From a checkpoint of a small image classifier.
Data: 194171 training examples, 39.6 epochs.
Rows from block 2 of a small image classifier, named by matrix and row number. Rows with one number belong to one channel. Each number is 128 + 32 x the weight over its row's rms, rounded and kept within 0 to 255. All counts start at 0. Numbers have three digits each.
After each channel's rows are labels from the 100 images, of 14848, where the channel reaches its highest value: "place" is the part of the image that holds the peak; "responds to" is what is common among them. Only what is clearly more common there than usual is listed. The data: microscope photos of single blood and bone marrow cells.
# p10: first pointwise conv (model.blocks.2.p1.0.weight, 80x80x1x1), inputs 0-79
# p20: second pointwise conv (model.blocks.2.p2.0.weight, 80x80x1x1, transposed), outputs 0-79

p10.43:185100073142112086205116109123078112098106105032105129131187060116136120127145140114121108181140089126180118183155074082096167155149152137085104125129117094135152090108163115113071124139134107148116122122135114124084163092101127132099112076
p20.43:141161050119065122120116176165118127132133089128100103047134109122136100125098136104048211145145147151116172127146086171137117114102047148120152078131154150136120155112156109081131107174090113160102107128097170098109119150168167092091135129
place: bottom right
responds to: smear: peripheral blood; cell type: segmented neutrophil

p10.25:117080158169146103151106094093120060104088111144123133150145137108144139147102133144113148117169095135081139157113093134085109107095121066121106102164051167112147076094141061122077077077134156110043129124114116099102127098117083120145053132
p20.25:135117119173145162092193115113093140134119147149150168167153105117103165173158070107082121144100109111111166087162173103078136182147136108142087100180088110136081136135084144172111127166108092075140122164186155136115067067072079130132123140
place: bottom centre; centre
responds to: smear: peripheral blood; cell type: segmented neutrophil

p10.66:164114153132126161144112096150131127153093165032117138113123116086190106143092091117129158099111142171094194122120079164134170093138104127166052073091138142134086133177087094124095126149137134144109115096139184163181151068113132151154163154
p20.66:115133120122144054143104111148181142108143166118143037140132122110077124167100144154123137151143129160148096135138042138161164126137135142150109141137137143166120111132158157146108122084132110154132109047067125000161145137114137161116150122
place: centre
responds to: smear: peripheral blood; cell type: segmented neutrophil

p10.65:116099077101124117068084125107169105144120097081157062173119154167148156145142124160151104121069154156173192161155125131122084146109137078096132140087115142120165198130142095100105145144061084144170086122117134110164145082094082160105084128
p20.65:127125144175074142110132117082136129099144133132119230093146129068121127195101132138144117082091067113206086132115099108163159105142119135098111133097129097202142146074111125173100113111080073154130177069127106103130128153136137094147149134
place: bottom left
responds to: smear: peripheral blood

p10.19:144148112160110114188134129143112104108101079070104119131161107111097144155114133098138098151101100125149127185110112078085186143110165160147068151147113036130179080123182104116101093057159129136084120125151115116072162127118116145095109058
p20.19:169144097103082115158124207130117127149143136089135132062169125127175136162131115139063189112131134125162099140154099115139114098132020148102172137108152134142127165150080113100127112105090076147137114134111214107114151114147158192126094094
place: bottom right
responds to: smear: peripheral blood; cell type: segmented neutrophil

p10.44:218129105095136103155160182100063113154138166143086097128098104116128075158131165128082147077137127115157098121089111140075089101104122132113158075131123138131089135156058124114098090128078107099099115179134115060118123110130100166092063151
p20.44:144140157197133101133089152094147105137084119078115118126144106102184129131106154073175106117205109135092153094106193153172151110095137107178155114114094121132136139115135139127115061112164092149108185136127178140163123232161139116162164134
place: centre; top centre
responds to: smear: peripheral blood; cell type: lymphocyte

p10.56:115118161119171148132174037113075161163153168111121113141141161071160158150139151097134098079106156118106125055112129114145186145163110153136164094148146168101093152127050117113155157157129097116153172134137139175156073106075092122084108153
p20.56:164119144162113125133224150152160101168108089123175172163189116142179084150126119143119130106101138147170177150130080069076156092131121119109140076162146148160116122107181111085161150093108121135151132130134129129123125163091055111103099049
place: centre
responds to: smear: peripheral blood; cell type: lymphocyte

p10.3:123134082110138112103166144135127153121185164202125165109127151136095139117155136101126115076172114118160156112132106124164166142139135151096175110232135122147190083074106144144189155110138163131113131094161130152076147214082151165156116117
p20.3:120122217119138093149116119121229113119142164124157098172135122132126041156169125130114121169133138166136146157105098135105120168136131129143106071072108138135079146125159107107060108149162151090095100088103125075108128151119101178143157062
place: centre
responds to: smear: peripheral blood

p10.51:146149134084099090077131164141106115113152188103131090200101126045086074126055138111122096105094109107151115116093112062122081113133116174065152128105207090139101109169106112102104110140133119142097120152121091084107124104086134112136157121
p20.51:111128102119135108158139155144150050101077130128156111137155158082092132072121197125165130162144112098143080156111137075119091090127120156094133172169198168151126103077143221104116152133168158131154110157152142096121171111100126065167129110
place: top centre; centre
responds to: smear: peripheral blood; cell type: lymphocyte

p10.27:127061114123101138087125152161119140111172168142091135163136114066115166147134203099108138073139109192137113106084124140148126152143118215115164131142197139130118111103114106086137144093106150086089116069132186084150148184183144136102112100
p20.27:058045087154084122158096128133124167092156140162117112127139121139090091150144137135118119156041062149134130054159136147082064142139103076109117159099146159129048110153122088121132096160115136153121143101109102085136125131161162142147175137
place: middle left; centre
responds to: smear: peripheral blood; cell type: segmented neutrophil

p10.32:137107134194113162176129143121125092125128070071113128099177105121101064131118109113134066172090142111097095131080116115095210136143131096116085153125105095124142101143192102131109127118174094123078141102130106138118135078159056130058082118
p20.32:147162145121154096203162097142089111120165159141129128168176111050140116072085107097131124143113157121140129153118090098139115112135157146101108096142132148061172130142121085134068108143133118093058075103133048126118131134149113047115073105
place: bottom left
responds to: smear: peripheral blood; cell type: segmented neutrophil