{
  "arch": "shufflenet_v2",
  "model": "image classifier",
  "dataset": "microscope photos of single blood and bone marrow cells",
  "train_examples": 194171,
  "image_size": 32,
  "crop_scale_min": 0.7,
  "horizontal_flip": true,
  "targets": ["smear"],
  "num_classes": 2,
  "norm": "batchnorm",
  "hidden_act": "relu",
  "depths": [3, 3, 3],
  "kernel_size": 3,
  "stem": "deep",
  "widths": [160, 272, 480],
  "mixing": "cutmix",
  "loss": "cross_entropy",
  "init": "lecun_normal",
  "optimizer": "adamw",
  "learning_rate": 0.0016,
  "beta1": 0.9,
  "beta2": 0.99,
  "eps": 1e-10,
  "max_steps": 15000,
  "batch_size": 512,
  "epochs": 39.6,
  "lr_schedule": "wsd",
  "decay_fraction": 0.2,
  "final_lr_fraction": 0.1,
  "warmup_steps": 1500,
  "weight_decay": 0.09
}
Rows from block 4, named by matrix and row number. Rows with one number belong to one channel. Each number is 128 + 24 x the weight over its row's rms, rounded and kept within 0 to 255. All counts start at 0. Numbers have three digits each. After the name is the row's rms in percent of the matrix's.
# p10: first pointwise conv (model.blocks.4.p1.0.weight, 136x136x1x1), inputs 0-135
# p20: second pointwise conv (model.blocks.4.p2.0.weight, 136x136x1x1, transposed), outputs 0-135
p10.6 100:121155142128118149120173093150126124142098092132115119144153154153121180168139142152110144150121123144124148194126113139135125126129125121162129153122151119143191142127129104178126143107108130156158139118136178139144156121133145124144136130145126150115134149157114125161144185187096159148110145135133167145134086131120112097144129165118145159176147136150132167125156112125128196124110083137110137181095125147
p20.6 097:126108093110179068102159141158119106132138154083165138152112129146168157102096091119120096110098209091121093144128160132115113150140088148132147119135110133171132103100089131123135121132126151092138103105107135151115150149143114107129125095153116103166126134149121158166111092110105084162162133153122157160157107143117153128128145155108141178115155128132115134115110144162132132144132131142140116103162123113
p10.7 100:131091105079144138153094141110140114138139138156177103153135165096150123145071155087127172134089106112149084175130129112111120173160139151119138118087122139114120104138162141204123113139133135128129144131136112127129132129118144111092122117110119127120161102180129130141091128179146148132160144142096112143118128103129138108157143133105137126146140184115132113167124098077123112099102148076119139137099121116
p20.7 077:138181144126121175134101183140153151123130180100131153125155158118154146174108118138112122115086123159149170152139106132143114146109105109131120188099130120125121117123149186125124163123138122155141187177130113137156126155167113153142151130124152139138148179114120155119141114140151123107099127095125125156092158145105130095092103126129088101148129129162127122089120112160166144126105114103146122118121082144
p10.8 101:087129111169105106110197125107151143112106145099116140116142125171122160134109164128126163100067096103085099117123093121109159130138096110189132121128147150155106109155118146170131160112121094118127141119134120108146090108138122094181105189085104164113110160138110114101123119154147101159134153140117121145119129116136117127137118132135136100134139123123139159130107098153139145141128123083104140096130154179
p20.8 094:134119099115161113143146116105109139121130141124115118151151144121116061124113125114133094115136130142146095129066143126138109145154150132126135091136093081126121154115100122114104109137144107096138105125121115135146120108138149097117120135064154111113121099104101126166152089101114129102136120140104165123113122186140156142117117182076105142124177097126121131134110098168087132148124141119116158075128170060
p10.11 096:124160131152144097106180106132139106141115146135116134105157123176100166144118146148151139121145164145102084139165121080157178129102127125147138164124121113137143107116094126121150129135125166113157118106102126108112119107099140128191126212132113139128141152135116157136178144142117119138128170099132141113104093173090130127150123133101152144141133135161140153127156142172105170129118129128119080144132119183
p20.11 115:129136140127139118119134131121126117145155120135097135124136145135145141147156133146137131131149115150143142126143120137125133113128145119117125160122161115121143139148140124156120131098123168159126112142150135084124176179135149158155125128179182165141143139126125161099157138164130178183125146101130103116183158080126182132180187119122124191108146144121138128069138143095146163135133111106166127137181102158
p10.12 105:145105127133150103113119127069135191110154118109126131141137107122143143154097133068113151134100101095128078092131128119128141141132110134111154082114092083101086101146135125107174123139110130123137155168114126158123136110109116120099122100119130096126140125132155092136112126100145123131144166120079124076098150075102174109139119150098154101112161115104110141142122150130118149124105137081111176126091106115
p20.12 090:152126103134118127137123092135119134118110088129127076112120128130154088108126116111136107131197173145104126123113112104117133147150150126106139131137115092102146121093121167113110128157122128150106131145127188095134129118142124085133123141121104094154149115140138129151095088102088108135137176112091118115138128124162104101154137163116116152105100135134171177097213097113138127085126135151175122153104145106
p10.13 103:114128109132055118087127052092119163132142076101103132105107102138112156163130144098080103142116083118162104140097150077122087111112113102152124095111116123113150097122130101135096134104067090129105114112108136132133105107105132140128129135143103139127126123103145115101108137160103116115092124123112132120105122127079107111141107147059147138138120107132147119096129125142143131111111102096110149093118134125
p20.13 091:081153125130167139101127102138137130086076088149159127146134157131146117115150138123147120108132120128134142089114097107132178110167102169144144159170123107125161150134143175158139192141114138141146140102138152121104130125170147116143141127182077136188126122115131141083134128172122116167072179119131142109128127094115141134112129081135144154100141145125130134127143103098130121096142134131148110150153121128
p10.38 099:105144136079154128126120112163115160131118126128140130129147126123137139165148166156125102113116144144163158162172167121161121140138084118154127150144156119126187140125107095164136090127123154106144123076091150190093095129122108144169115133138110119118138090141117147164149139159097152127154119102144143148140141126102123158104134131094136167125134128174165100144158122133097119148075146152153112145149108179
p20.38 103:148145094111123148097105118137126171127137089203128142100133151094130126111136103146119107125194130174144135143100094131098130099091099120151097140122155121130128133128165113143169163167108120147142152115129133126120113111109150133111133172120148168116138111120144094105116153137138153124125131106127117118137127086129133118117130131140120141146124128116130185183180108068103097088114145114120067138128175112
p10.42 109:134126101183107121136113117134084135138149116110105158125119139154143071106098092133095128134107111122120118106103124128081127130115135140093159080132077123149116090124149115093173127145090107099163153170150099100118133127138129106098129103068173130060141079131119101141101092102129141121145151138144116109083134096115151142114142127103114121120135130141090107140103072147122103098116129130137116124135133124
p20.42 098:101172117140186119111106089121090143132141127136146154134142143132129124100152079161057090112141142131106103135119104152107103096143141131122129140149112137153170159133132125150120134161081147113146157071120117094069138135096067134121156086107138087132114114158129111135149125104127060128137120149108111123126092140088133148137146167151135138123113130135142121168137132124142129147156139140152139084116137122
p10.44 103:107083105124116149136101120101120093130140123148143116157135143110163070151103132114110127166102097116139097128083135082059093174151153145123153088134115135128108128166168117105154097143130103114127166144135159136177157146123129103107140084115134121116153081156114107153087134123155160113141148115124148133106156132144145151147165160118123147153155136131138118152122091096124102102101172132112161141129132107
p20.44 095:153129101076151136092128147114128161115122150141107122142142101138093119111141113092098093106167082161138116128131121140129150117115156148083109155130100121130166137120099119158111117164123188120162138142107135135175122123101145112132104151125091125157178181124149120121084130147079136124135108119075118146134170118125127075113137104126124134156084117136157126133109115147159117110119116156116087187132133159
p10.56 097:108131150162125116172114124153118166128121134092102155140131128120126151153139140145137144141072121161124126121165138126141116093139116114114151145130161125133205102129146087137148152096124137127119125120154121151133161116128088156147128125115136132079126106099077136157136110105104137122111127116123134122089115111130120137124128063080067185121146152206123095127178142141133103104114105124155114096135138146
p20.56 112:120124132126124144108136069110083071156127127115170134077119137149170117123143133160148152138083143121147101099123123107119145117160111124127145131147112150153142143125119110143157097122130118157138137110135159104129125125130129137113139119132127100095130144158127139138131124080069119119159066157116126205110109119132122152117117177153103127165097129131115143129187084122110123163126147112129104104116060145
p10.58 111:117142113138123113066090125158171123140103079142159126121165121110139119147108117161099125155155116120114098114175112092135158121129114140118138167131092127056130129147126178131108103130099167143143124107168106149159128130111122117106131161121118075147125122129130142129156106154147129111132129105154153127097148164141136135133145124141158146138134117134113099119129154129052083136158127127101124149124048137
p20.58 107:145131098161125158105110094098141091155134118131099118138119110149114166164094132149156175108141141133115110120124082146128148130116104122120132131115136125180100114107122116072128154160146136152119129134181184124114126135140084152139101144104087052165130142075122127096142140137084137131112114141137142137123061137132129119127126086132131105143109149157083155127169113128140117118096135152123157136138103156
p10.61 098:124118117114136160148095127129153094170147125203161095109123168092138098140077140133096168129142111120164088144121142100106123172123122146084152134134115150147087092134100170165134110148119144129157132121144105124124152166103154133119124096121116143143129118170149137158126148149124138111154140138138109150114138131130132166127174113123138092142155180107132110145107131094166096121066147112113141114113159155
p20.61 106:196118148124114119151144108099140077130124128096108095088087122163095113151101166144165136146080083098123117137134118114127134130182148128104155144127121151129104115131134139112144124078132129117085133068130152101146135100131108115131137118134136125124087074110133104122133165128138127143115116144146125106149083136195129169178142142151170153113119145145127112155124141116106106102146130175152125142138112127
p10.64 107:108113121093131144164107120132155094128128123135130128143126137125120064113139133129133154083151122092145153106141166141122133142115121123160138135238112136118121114098128166115122118158126142118117122122127081126120122171139100111124116140143132123144112107131121126126119082131141080111131115095121111128141104111165132231125136119185121131114126144134150093136079129115123086146121132188134114110133136143
p20.64 104:167132102169143139136150184092102137144166131110130062084122117110105093136092151168137134134120158131119102118107166130064137130112117126162122135113100114146130119078114111103141103137114135167118179123122108133186128112097140106156145126134118118094115135111140160140107145158101137116109101145135111119135170162124138140092130131179121128146091134113067117126130099130120141151121129118108097135136071144
p10.66 103:113166151105138124129155090155130163133096103094137124105156099129131177167160133152129115090142135136073168153162097148169092109131117104158112151120173146129168169141127085174124133114111157141116113112127157130142129141155109147162152145167135113083127108116088159143132117161124138124132105114135147137163085111146099100144110085093111157132155133159125132121144111146107139149103107145153115175121123155
p20.66 120:151094144109132103130135104125117083126105154074122118121121095148136135152114132103139128151062124095112098095136144117137124133151153124113152137116107131128137099114103124122108105091125145107141135124122144111130172159129136156161119087184115136137138130137144189151151161115139088205137133136121124139170137156144166137145183132147145166126145122147136107095088142172153154137157112158156111143163089125
p10.74 109:131076128141084127121145098086109163118132096115091139102118130143116124101115127111093147134077102107130093128099116100098127123125136125158131082097117125090072116138104129157138138128088109108136125128110113097142096114138119093126098158104128117110132126119120106086107116128136121070099142127113111111100147079120121124107135150127126101115089120085129082115105096152109086098113127070099142070146107155
p20.74 085:084095073091160117096148104160151112094112072137151117143104128105150140139149137091139107098103124103113123101145096114110167097156091152115149114143086131109130117142114145136078118095119154173123120107142176097159140142157131110161129117168128132134130126154153130104119106143129126153112195125139121112144128130120149115144141128099133129121147133105108141134130069109127155065147108134153098178146141130
p10.75 095:138154144144164117119114135140109122123117149130124134088149121132128123145102126150136141112154155155110115131193122107175177124133089132079131203140107083112153120106082146126130125158131202105140120144049156135112127112156137125117156162129149127143145132133146180126182133115097115155137129126142140116113132143115128116104121116112109159093131126150114125133190162128129151126157146123143094153104127125
p20.75 125:116119130127124114152128127136110116109080145112143123111118087113151124087117128082126112128130124133107111076131152098079122149135124134137123099135138117135117121085100134106102135132130131090108132121127110133135092086095133139106135131110120131100115144124107114147063117124099098054136095135134128132074118137148068132108056126124159074132143133120111118109117125156129069137090135147116127111052127120
p10.76 105:168135141089136122148098128158115110107123166135120115114136135111132117127193104164167114121136158161113180108175110161170130119115132128139125163146132117164138153093092098137103136124160157119134130107113157105080136102173123113147104152126128160101110119124119186129171147132119126148119108141167140130160072154176108122136103145152146134122136115136121133117182125106162141144150124181128120119117167154
p20.76 113:153142127143131145085102089139169137169173101126197137126135164120137147162117119141163150129109154097138152173135101130166120091141145115145129147125144147114124124169134119129162112138152090129139140127131161168100181152134111119150129122120113093132135132126184152121129149104133090190146143140128146135177119129143159144135208125172122145125125114135121160145139134130132164139162133148121122136176142121
p10.78 103:116163111156141096128191133147128074094115149144138119127129118183098178143102161148160158098131172126075094153147090105105160138110127140136120150106141107138111101109106130156123132129158136136154111106162134114111097108106154124166138171132130157131097154123123138079129127147132122154126170106122126114091090153128110101142121122130141069140113108093131168131109145152123167128133114095117075149123132130
p20.78 111:168167115145106131129119141144137115165151122128134145131147173140123137124136132163133169099138122092125085145127109166139131104118129120137134154117097128119138119107141128144107136103146113165146124117115149071135183168165111136165160156150125090141159138143146169080170118153090180146121149141156111134183135107133168141128150114173116134154101149135166132091114111092141158144154158117108174134156100144
p10.79 097:088079099139052118115115094099138129093127148105102117105119083113122115144084128115157125113102112135152112162102137084114119091113140085113106121171159135124123103119110135128135108109135094103127121115115128162121124127126105166134153124151087138143085144082144094096083118100101146087103099147106114136112139118149092153115105147127112158113079096147140088084127142119140110099135113160125125114154148127
p20.79 096:125081127131150171126163142134117138086094096148122120137144100126156123114145135099135120110150114113127096092111150098156138127158108162147142157171116128096152152142141182171130159144108139145132155113172118159138117139155148112170164112165069103112127098125147149077135105172130137142071128140155164143141148107113139148141131096136133146114156182098118137130115086101079132136133157118140129145134110134
p10.80 102:136042095125118158117090133091106131113127141098118135122084143107154096119124134151116142139093126156156106128152158132127124154150136160082156136133116117095165080143135117117165083149120113083110145165106161148143136149125097112086112125096146121104155099132132136125140152103153136151160164115148127112084160095120180135096155151104135163124145150154142129166159115107109128110108147129143153097112127117
p20.80 094:110094113127145133120107113109139126157126073154170115106148143111123137109151106148087094141161181108151127111105124109113129079107112153132130123138144124107136164118140122154126151134116111127121135099142113125085132129122152148124120138111153150103111070110131125085165156151189134112119167119155147108108102098127138172131127146138135140107160123098112146144217088077086130084124148095115139117124128109
p10.84 098:113132079110082114129154127137146140094143097078119143113116131145116145161145167153101127112143095103147150147158158118115173109116088099173101148160130116117127094122100154163117110143094116133112107115145111157123116141142100143165103201174111138163124168103172106095128122139136138097106134093141083101120121164160118156127110130143154132115112122127141116109124135168119104156150103154154130084144128153
p20.84 091:134106165157131133130147136122138120131134141144133120145137134177143125145130171138142135156145130158116146115168161137097168141124178141172149112139147128157127141133106135125157145134114184168137115170169133169128125100106141122156109121196122167126144137158102183110119181161117139142120140095123129106140131098124110116122162088148145164120109151123103111113142149109158121163184148130115105177126072135
p10.85 098:136130113120139138141166138133116106098156186156126139114144141152118146146120116125205159102134195136106144117108115157160141142119143151118139144159115126172110122121098134132122119141191132116152146123123129103126109139169151090145141173109154186097121107136139165129145135131142098150127167162117098136116103138156129165136128133153159108125148134121119156126089109141181148107126126143147095143139195167
p20.85 123:162167148149125149125101131119146136172185106150128145133151165112165144139133131167144185139132147109123139159138104153143121092142131110163113167113132125135135124151154123128141146131139121157122150155126131153124198139159114153179140158144121137134145136140185188104157158133106138171143122133154142137187127116119166143137188125161135118146115128135140133130110139114123175157163142133125143140176106155
p10.87 102:111114113083116151159101125133151103106133122121119135131108138121117113108161137140132084103151127128135179108166143140116142126127135121184150110214122129119140129086127131120104122157132150122103129122139099134101133161155095124122098123130136132114129118139094121131116096124128114118131088108130084124162063141184132193146124139172151146117147130143131112131132125103124104156113124221136142079104128124
p20.87 105:117093127153179123173134182111099111157160138123133119119129115138126079109115147141127109124138147120106106099114137125078132126103153143130121110135069088216156163099113113131136116139083145144130135166146119132186142113105155128149151146143138133096147135132138162135096139157107157116102113172132124147130147156108132130097126137151104163153096131127086123146129110138100132181093134130126140131120077114
p10.90 097:184130125098146124148122148151137093105136158145126131103144135127123124122151129167178136100160184150116151116145113153189155121113132135123137184152114115160138130084089155127090115147179164118131121122097121126099118128164144135112160171119152166126095139121147177120200135121122096140126143146149148127117092156162120140126121139163142148121137125152116142113131154113160125128153127161156089149118171112
p20.90 128:114140167129135143097111112134135138173171108134138137158113148135144139149130130153147138132129139120139141162097107172161114094154150109128118127110143113124129123173134123118122137125131106146132104166127134154114193170136122144155124120131124138114134123141134167119169132111132126204140125123136151124176121123125183140116211129129114151122134119149166127148110144124115188164182138110118169107200144108
p10.92 110:126075102107140126092090130103144109132131080125123138138130134098142143150075151103070134121109091102147101135095179109070129151145112125131135066133097129111153099141108156116141098149095078107120142133116120162126125126122119122083111075127139115132118122148152055132089125119120122113145129118102120125106162107116154132092144135114155141120130124145150119149099122088092120101092141116148135126129083110
p20.92 100:104103110097115111127144102050085132117141086143112106103118123110115100095129118120100115099130091113128109130110127105101143107119123151099151093154088110086123145126107095144126117113119151099113107123100129127111197125097136138128102116151110109115111100112163140099129120162133140144144145122126145123162131116129160137078151145119101166122145073112090141130150075072112137093121144073108134111154130098
p10.95 093:090093108110136125123121143105163109135090095147161102149141137109131100155080166102103151124110106110107095178112112116082136159157127144138086093136122151108108123153158142182111104097100109172127124104151137120154130130108130138118136100134122080141121110163112081115069129198150156096139138102108154149113148104122118129143155124138134142176116144135133113159121137108098109117096123121120131162135091127
p20.95 075:109182102128104121146126152156149124141148161087115143115120159145119134141082105133090127101108144115118172151150127114126092141115129101128108163098116148139113097123164207104147209094104128132125170169175115120137103152163117114152161105119131121145114165147118152124135119112151109088112123134119111129097161116111113132121095116136130105119121162132135081068151129148161145116117121125139146151108111135
p10.96 103:163129115132147104114080127124123149111103115128158146150116106138126086102159115160134132135165112143093061147152106091135158116137134122075108155122072101102123126110147138122119128143124185103113117123147083117107153116143135114079142149131154122154124138131098148111157087116116134112128117100158148129118112151159105098147112126137127140128084126125087090122169173147105099130169148128095106136101090070
p20.96 094:137135107111175143087126151148138123125116154114137127137128119124128095107147130138139148140144113153134112147113147100147100131157125137134107121115114137124150117126122141131108134158133119113126128088141121164153112110090183094120159175110154151074119110117128103170087125085127120131127088069131136116133088184140118124119137151149142125134166152085109139148084115182095122123123148150102060136120162055
p10.103 107:135118150069113125162070141129150108118118139133154104129122113086135116113176098124144118117139134131118183090111149156139072112109112126141116124158136126146096158095145106103097163088153108162121095115117159126127136153132108133105111128128112135105109115099106138111116144085137122115138095114147104134179064128169109147129121107177143099120124148097127130101084127091156140133143135174156095121090150136
p20.103 119:160171146140115160107092054113125110152117105132175143115138132123154176113113117124142129124120122116173136133120105107137109112158134119137121122118142083124114115157167153123155135134136109108143131131174170183057147119149107169129125101127108110103125116140149143115157169100133076161134129106116174130133106104165108113128148115168138131114138131148126154125165167123112134122172180137131142127101121087
p10.104 107:102103121149082094107148098085130125099118120068117136107105109145126125104111138113115143104086095103108102104128103124124141114112117122169121100151128127132086118146120117127139133111103100108143125132116076116134117103140081132128113181122127135106120124110057107075108070130140115096125120101115091132114115090175117145119121104146110125121083073102100099115097099141121102106146115125121092109158128158
p20.104 091:159164135129116151160097115149081131133136172082053165124144120136111124128132102140115117178117131155116145159081170141161086160140159117152129134131149089150140138118122112129176125129132106108165153142119078155117101115097115156095135124091106115127131135117120129139123167097127082101158096120133144129094141160114119141097111129164148111122148122113123085107092144163148119161102145162098125112111137119
p10.107 105:138058099105122141095085127120139117161135087125149133128141141117137118134069141112058137141090082113153094143126153113060136167144114146110146078144094135104118092142116139135129093139096105128134140136142140151126138135088123124091111106109151084131140112143138080142077131133147131126149136130136155144084174117133165149112152139148155117137144137126140120144124102103095122104112132125105144144149083127
p20.107 091:123102088109118141098130106085081126103138093135110110111100123101109109095134130112108101102119061103114094115097114132111161100115124159110132113160080080106137145120092086147124074112121148110124120115105106144133179117100124128128105138152101113118122135118158118094123159151133131166143138125124154131180131096104143126102180123140140135139112092117120111168108116105122134163124132141071114173173123119
p10.113 095:089105103116100108108134068120113164114124126119122116110142119116110132096127095075148141132085118089149132139067139107121080111142107105142109145119136118113122112131105143183130123123127095120095106116107126125135103085095125114132103106104100149135100144115162125084091138137121123088095130113076127104125133132121091106113116166092164098130083107102142104091115091121097108123071134107139163101124121149
p20.113 115:104131097123150130135146119181144139133102116136109131148146091137130163131148163093142154107115104121141143124164132134173163118141113150121165153157094153141152139122099144142098127137138127175162095134115134120157137113136146159137089157180078143160163168131118125095104112165126132161143164139142118147160172115119107119126148065099152136142130094134168145113103095129163107130141068122125127162130167145
p10.117 099:119075097121142134177107153124155136113128158132136110151119143109132107142109138093154168128106121085116118157088131122068131161127135140126133061146125140139093116134161144134150119144155084118137128133129125148125151161120121100073092048112119131127120109133115063148077134138147161105164144115106124137112116097143150165113136128150137115131154162131126100140097133103142106112087156137132158117094136109
p20.117 103:073122122157120081154166165130136076149135135128116121121110132166111171149148132106117154100121110071108126101147144102143135143135160142147154105145161152112147152160125118131149132078113156123074117108135136142092127123117134130113115105136139111159071142120103128107136113156140139134114174166178151123139143123142120199112130127123145119088165127097091097105137124108146127150150145104088174124126124156
p10.118 100:116128113106121129168105122143103136091126161124089110153156136087125116149127118140157102142111144146141164171153104154141096148136147138148139126156166131162156150148149083149117132132167139195134118129136187126126160130126133126137140150132118160101125109146126141148127186158152148152100143142146156124156089119137102139163120174129146140185145122137125135102142094104185148138141101171148135163091172129
p20.118 099:141149150157136118107105105162141144139154096147121136064130180119177138134136123170122178145133146105084146163124079125146127107146140111192100145116154154110136115138138128121180123119128134132113219134113115187141135142129136119146144162098116141115113123105157169114170171119150146119128105111138117124129137112124110157104137118187137092145114116120115148164116125115138145121119125123100112149100132124
p10.119 096:093106119090105120120105094123134135129106106109124124141158141101120106147115151117072136153101082083126103151118129117095148137125107126134088088105127113083095135159149140163107117110076123182134120125152145124167150127124104136123137116151144069128140120140132076100085112164148163087102150093115178098127156127127101095147130148098149130173134120125114101131133129103084100138122125108118160151143101126
p20.119 086:149112116118146138096122116090106138132135110148140087140138114100135108101141138148122129099128080145120089153083122133104159112113120160114133123160122126091163154113103057150120081155162116131154157088086160115157162120095128158111100144131124101100156105125132117124139144147088142157125156121115125172170109134154158115090151134140079143173129076157117183142129093116101122133138135126131122123146156114
p10.121 087:090095127136115114085135114076112094136123133101091110098116118123120132145102125109134085130115129095163123111064162076139068093115115086143111120163144128132132093121115096114121127072116094102090120116096153178122098125136110139120117104142097143146131129114129101096113132097114114086128087103117085122114107093110127141105117118114092140100086116145147111107102121119134143108107120144130115090163139096
p20.121 122:141128135101110125130090114165110108152139150082088116104107108124096125128092113129124120169089113127104142137123130156145092139119138085105120137089128126133109108099092112094138100113135093127113110175093092152147106158109110133126080122082104142152140138128140137143100104093116087103177115099095154126099151144115138106121117111075130093133143088141145100073091146157169147139100129133100114124144165106
p10.122 094:165124117180106119100117104136100124118160120111124216123147104146131097140101107144121138127152134130103125099096154169151149124112101161105167150103143124094104138131137125098150112142119106105174092167134126135124112126127119168135143119140240078131134162116102139133153103117148106115124147139153118153128158149132124101132135113148104106142132113121132123121123120156106105105159119117164122140155082136
p20.122 093:133085106122144151154109112124135149086107076148131110153157100103077109115109149115124112179117144159174152124126146101163122143095122146159079113117143108124127119106146132130150172155157126170176124108138109133122119125155154156137134149098139122141171106114122145133152158134152127131095137141124143187102152132140141127128131115132086140188170130094143188125101127141118133147101149111095172134137102157
p10.124 106:120113158122111107097143096070092187146116087131124136127103128142148126110108104093061132141082083113137078144112133087130142152114117133121114116097076128111119105131139146130112173124072112146120141119135109149147151121116137095101154151105133112110142142148175116101152135093128123104133154142108145121097154124113142099131131143088169108135115119098121128137095124150092099131140147053118149124129114111
p20.124 091:144083125133140163156144192145161116100118120114153138132107118142095144142117164103162132131135128149153131129166149108135148126137123113121099124098113129119110115150103117122104085112146131146089124133158102153154144125159191108150144119128167205080114131117135132149107160123148198123135085133152135147137143135139138136172150134140150131106142154084093085148093157174129133128110105120138103122142094137
p10.128 103:144149102157138103102131122154168097125130094129162107138161105106107089126127146157102153124122091127124088107157128054164159101133127094118106151141125138085135124144119157136124120100097128108112119107133105125156110111096121148167121181141097103150100158109086117129156095147112086111127094123143120119109130156129115154142119116140098151121100116158123111115146146148083077132156139125116085151176098169
p20.128 121:122130113138087129115115082116122102112142110113092097109096097124146131139118112098123147127123121111110130098112134115135125122128140129141131160123130099100103111132093118097157113145118140142113155180190123183115109131138091119153107102122049086158104147101138168100107157137117092114105112126135207088103116124128118126097094053135139117114134138113103106096131128134145132131103161145098119145116107114
p10.133 097:164149112108141128137169144166126103100124171134111108112138143164114160119151114165184168111141164156109138145178112139178170139122122146142122188146135103159150125096100136145100113151172180109140136099091135114091136128149142117158146171125144161121108154133150183126178129133118134161130146119146135105114096163159132138130120121128151150116131126150113147122158143126150134115120120162138079140120160155
p20.133 110:141154135137150134117105117139150143192175114140150141145124158129136146157137124150148147129116148102133134159109094166176120088155150115126124138110117121119134133163140131128122131129142088165130118159116132137130196185153125140166135113129127125120138112133147177104154113117119139183148122138143134133184123123123191147120175128117101153131113113155162143141106128114123187139169129118117159115204143118
p10.135 100:126113108165126108086118110111100096136151096124111138131139121117137107115091110117102117117059101079142107058114138084076124114114120096132132097154129142098122114145138102105136111097089100097114133133116115105163100133119083110131104135092113100114107131130096092145105086109134086097142093115112094094107125107120116167110122112110109148099130142146127098118106096135081136123156151138108108130164091132
p20.135 084:142124144135142112130151156124157131118088123139101137177129124114160097128126138094143155129178121142091179133116139126142139112167136123143127129123124124108131120175159133140131167133114129112114121145145136167175127136125175126151120175169127135074158097150132141097102119146080166121124077136189104110145124136154099148147113080122135153130084128143139121118125113137086132108131094111168061146131117088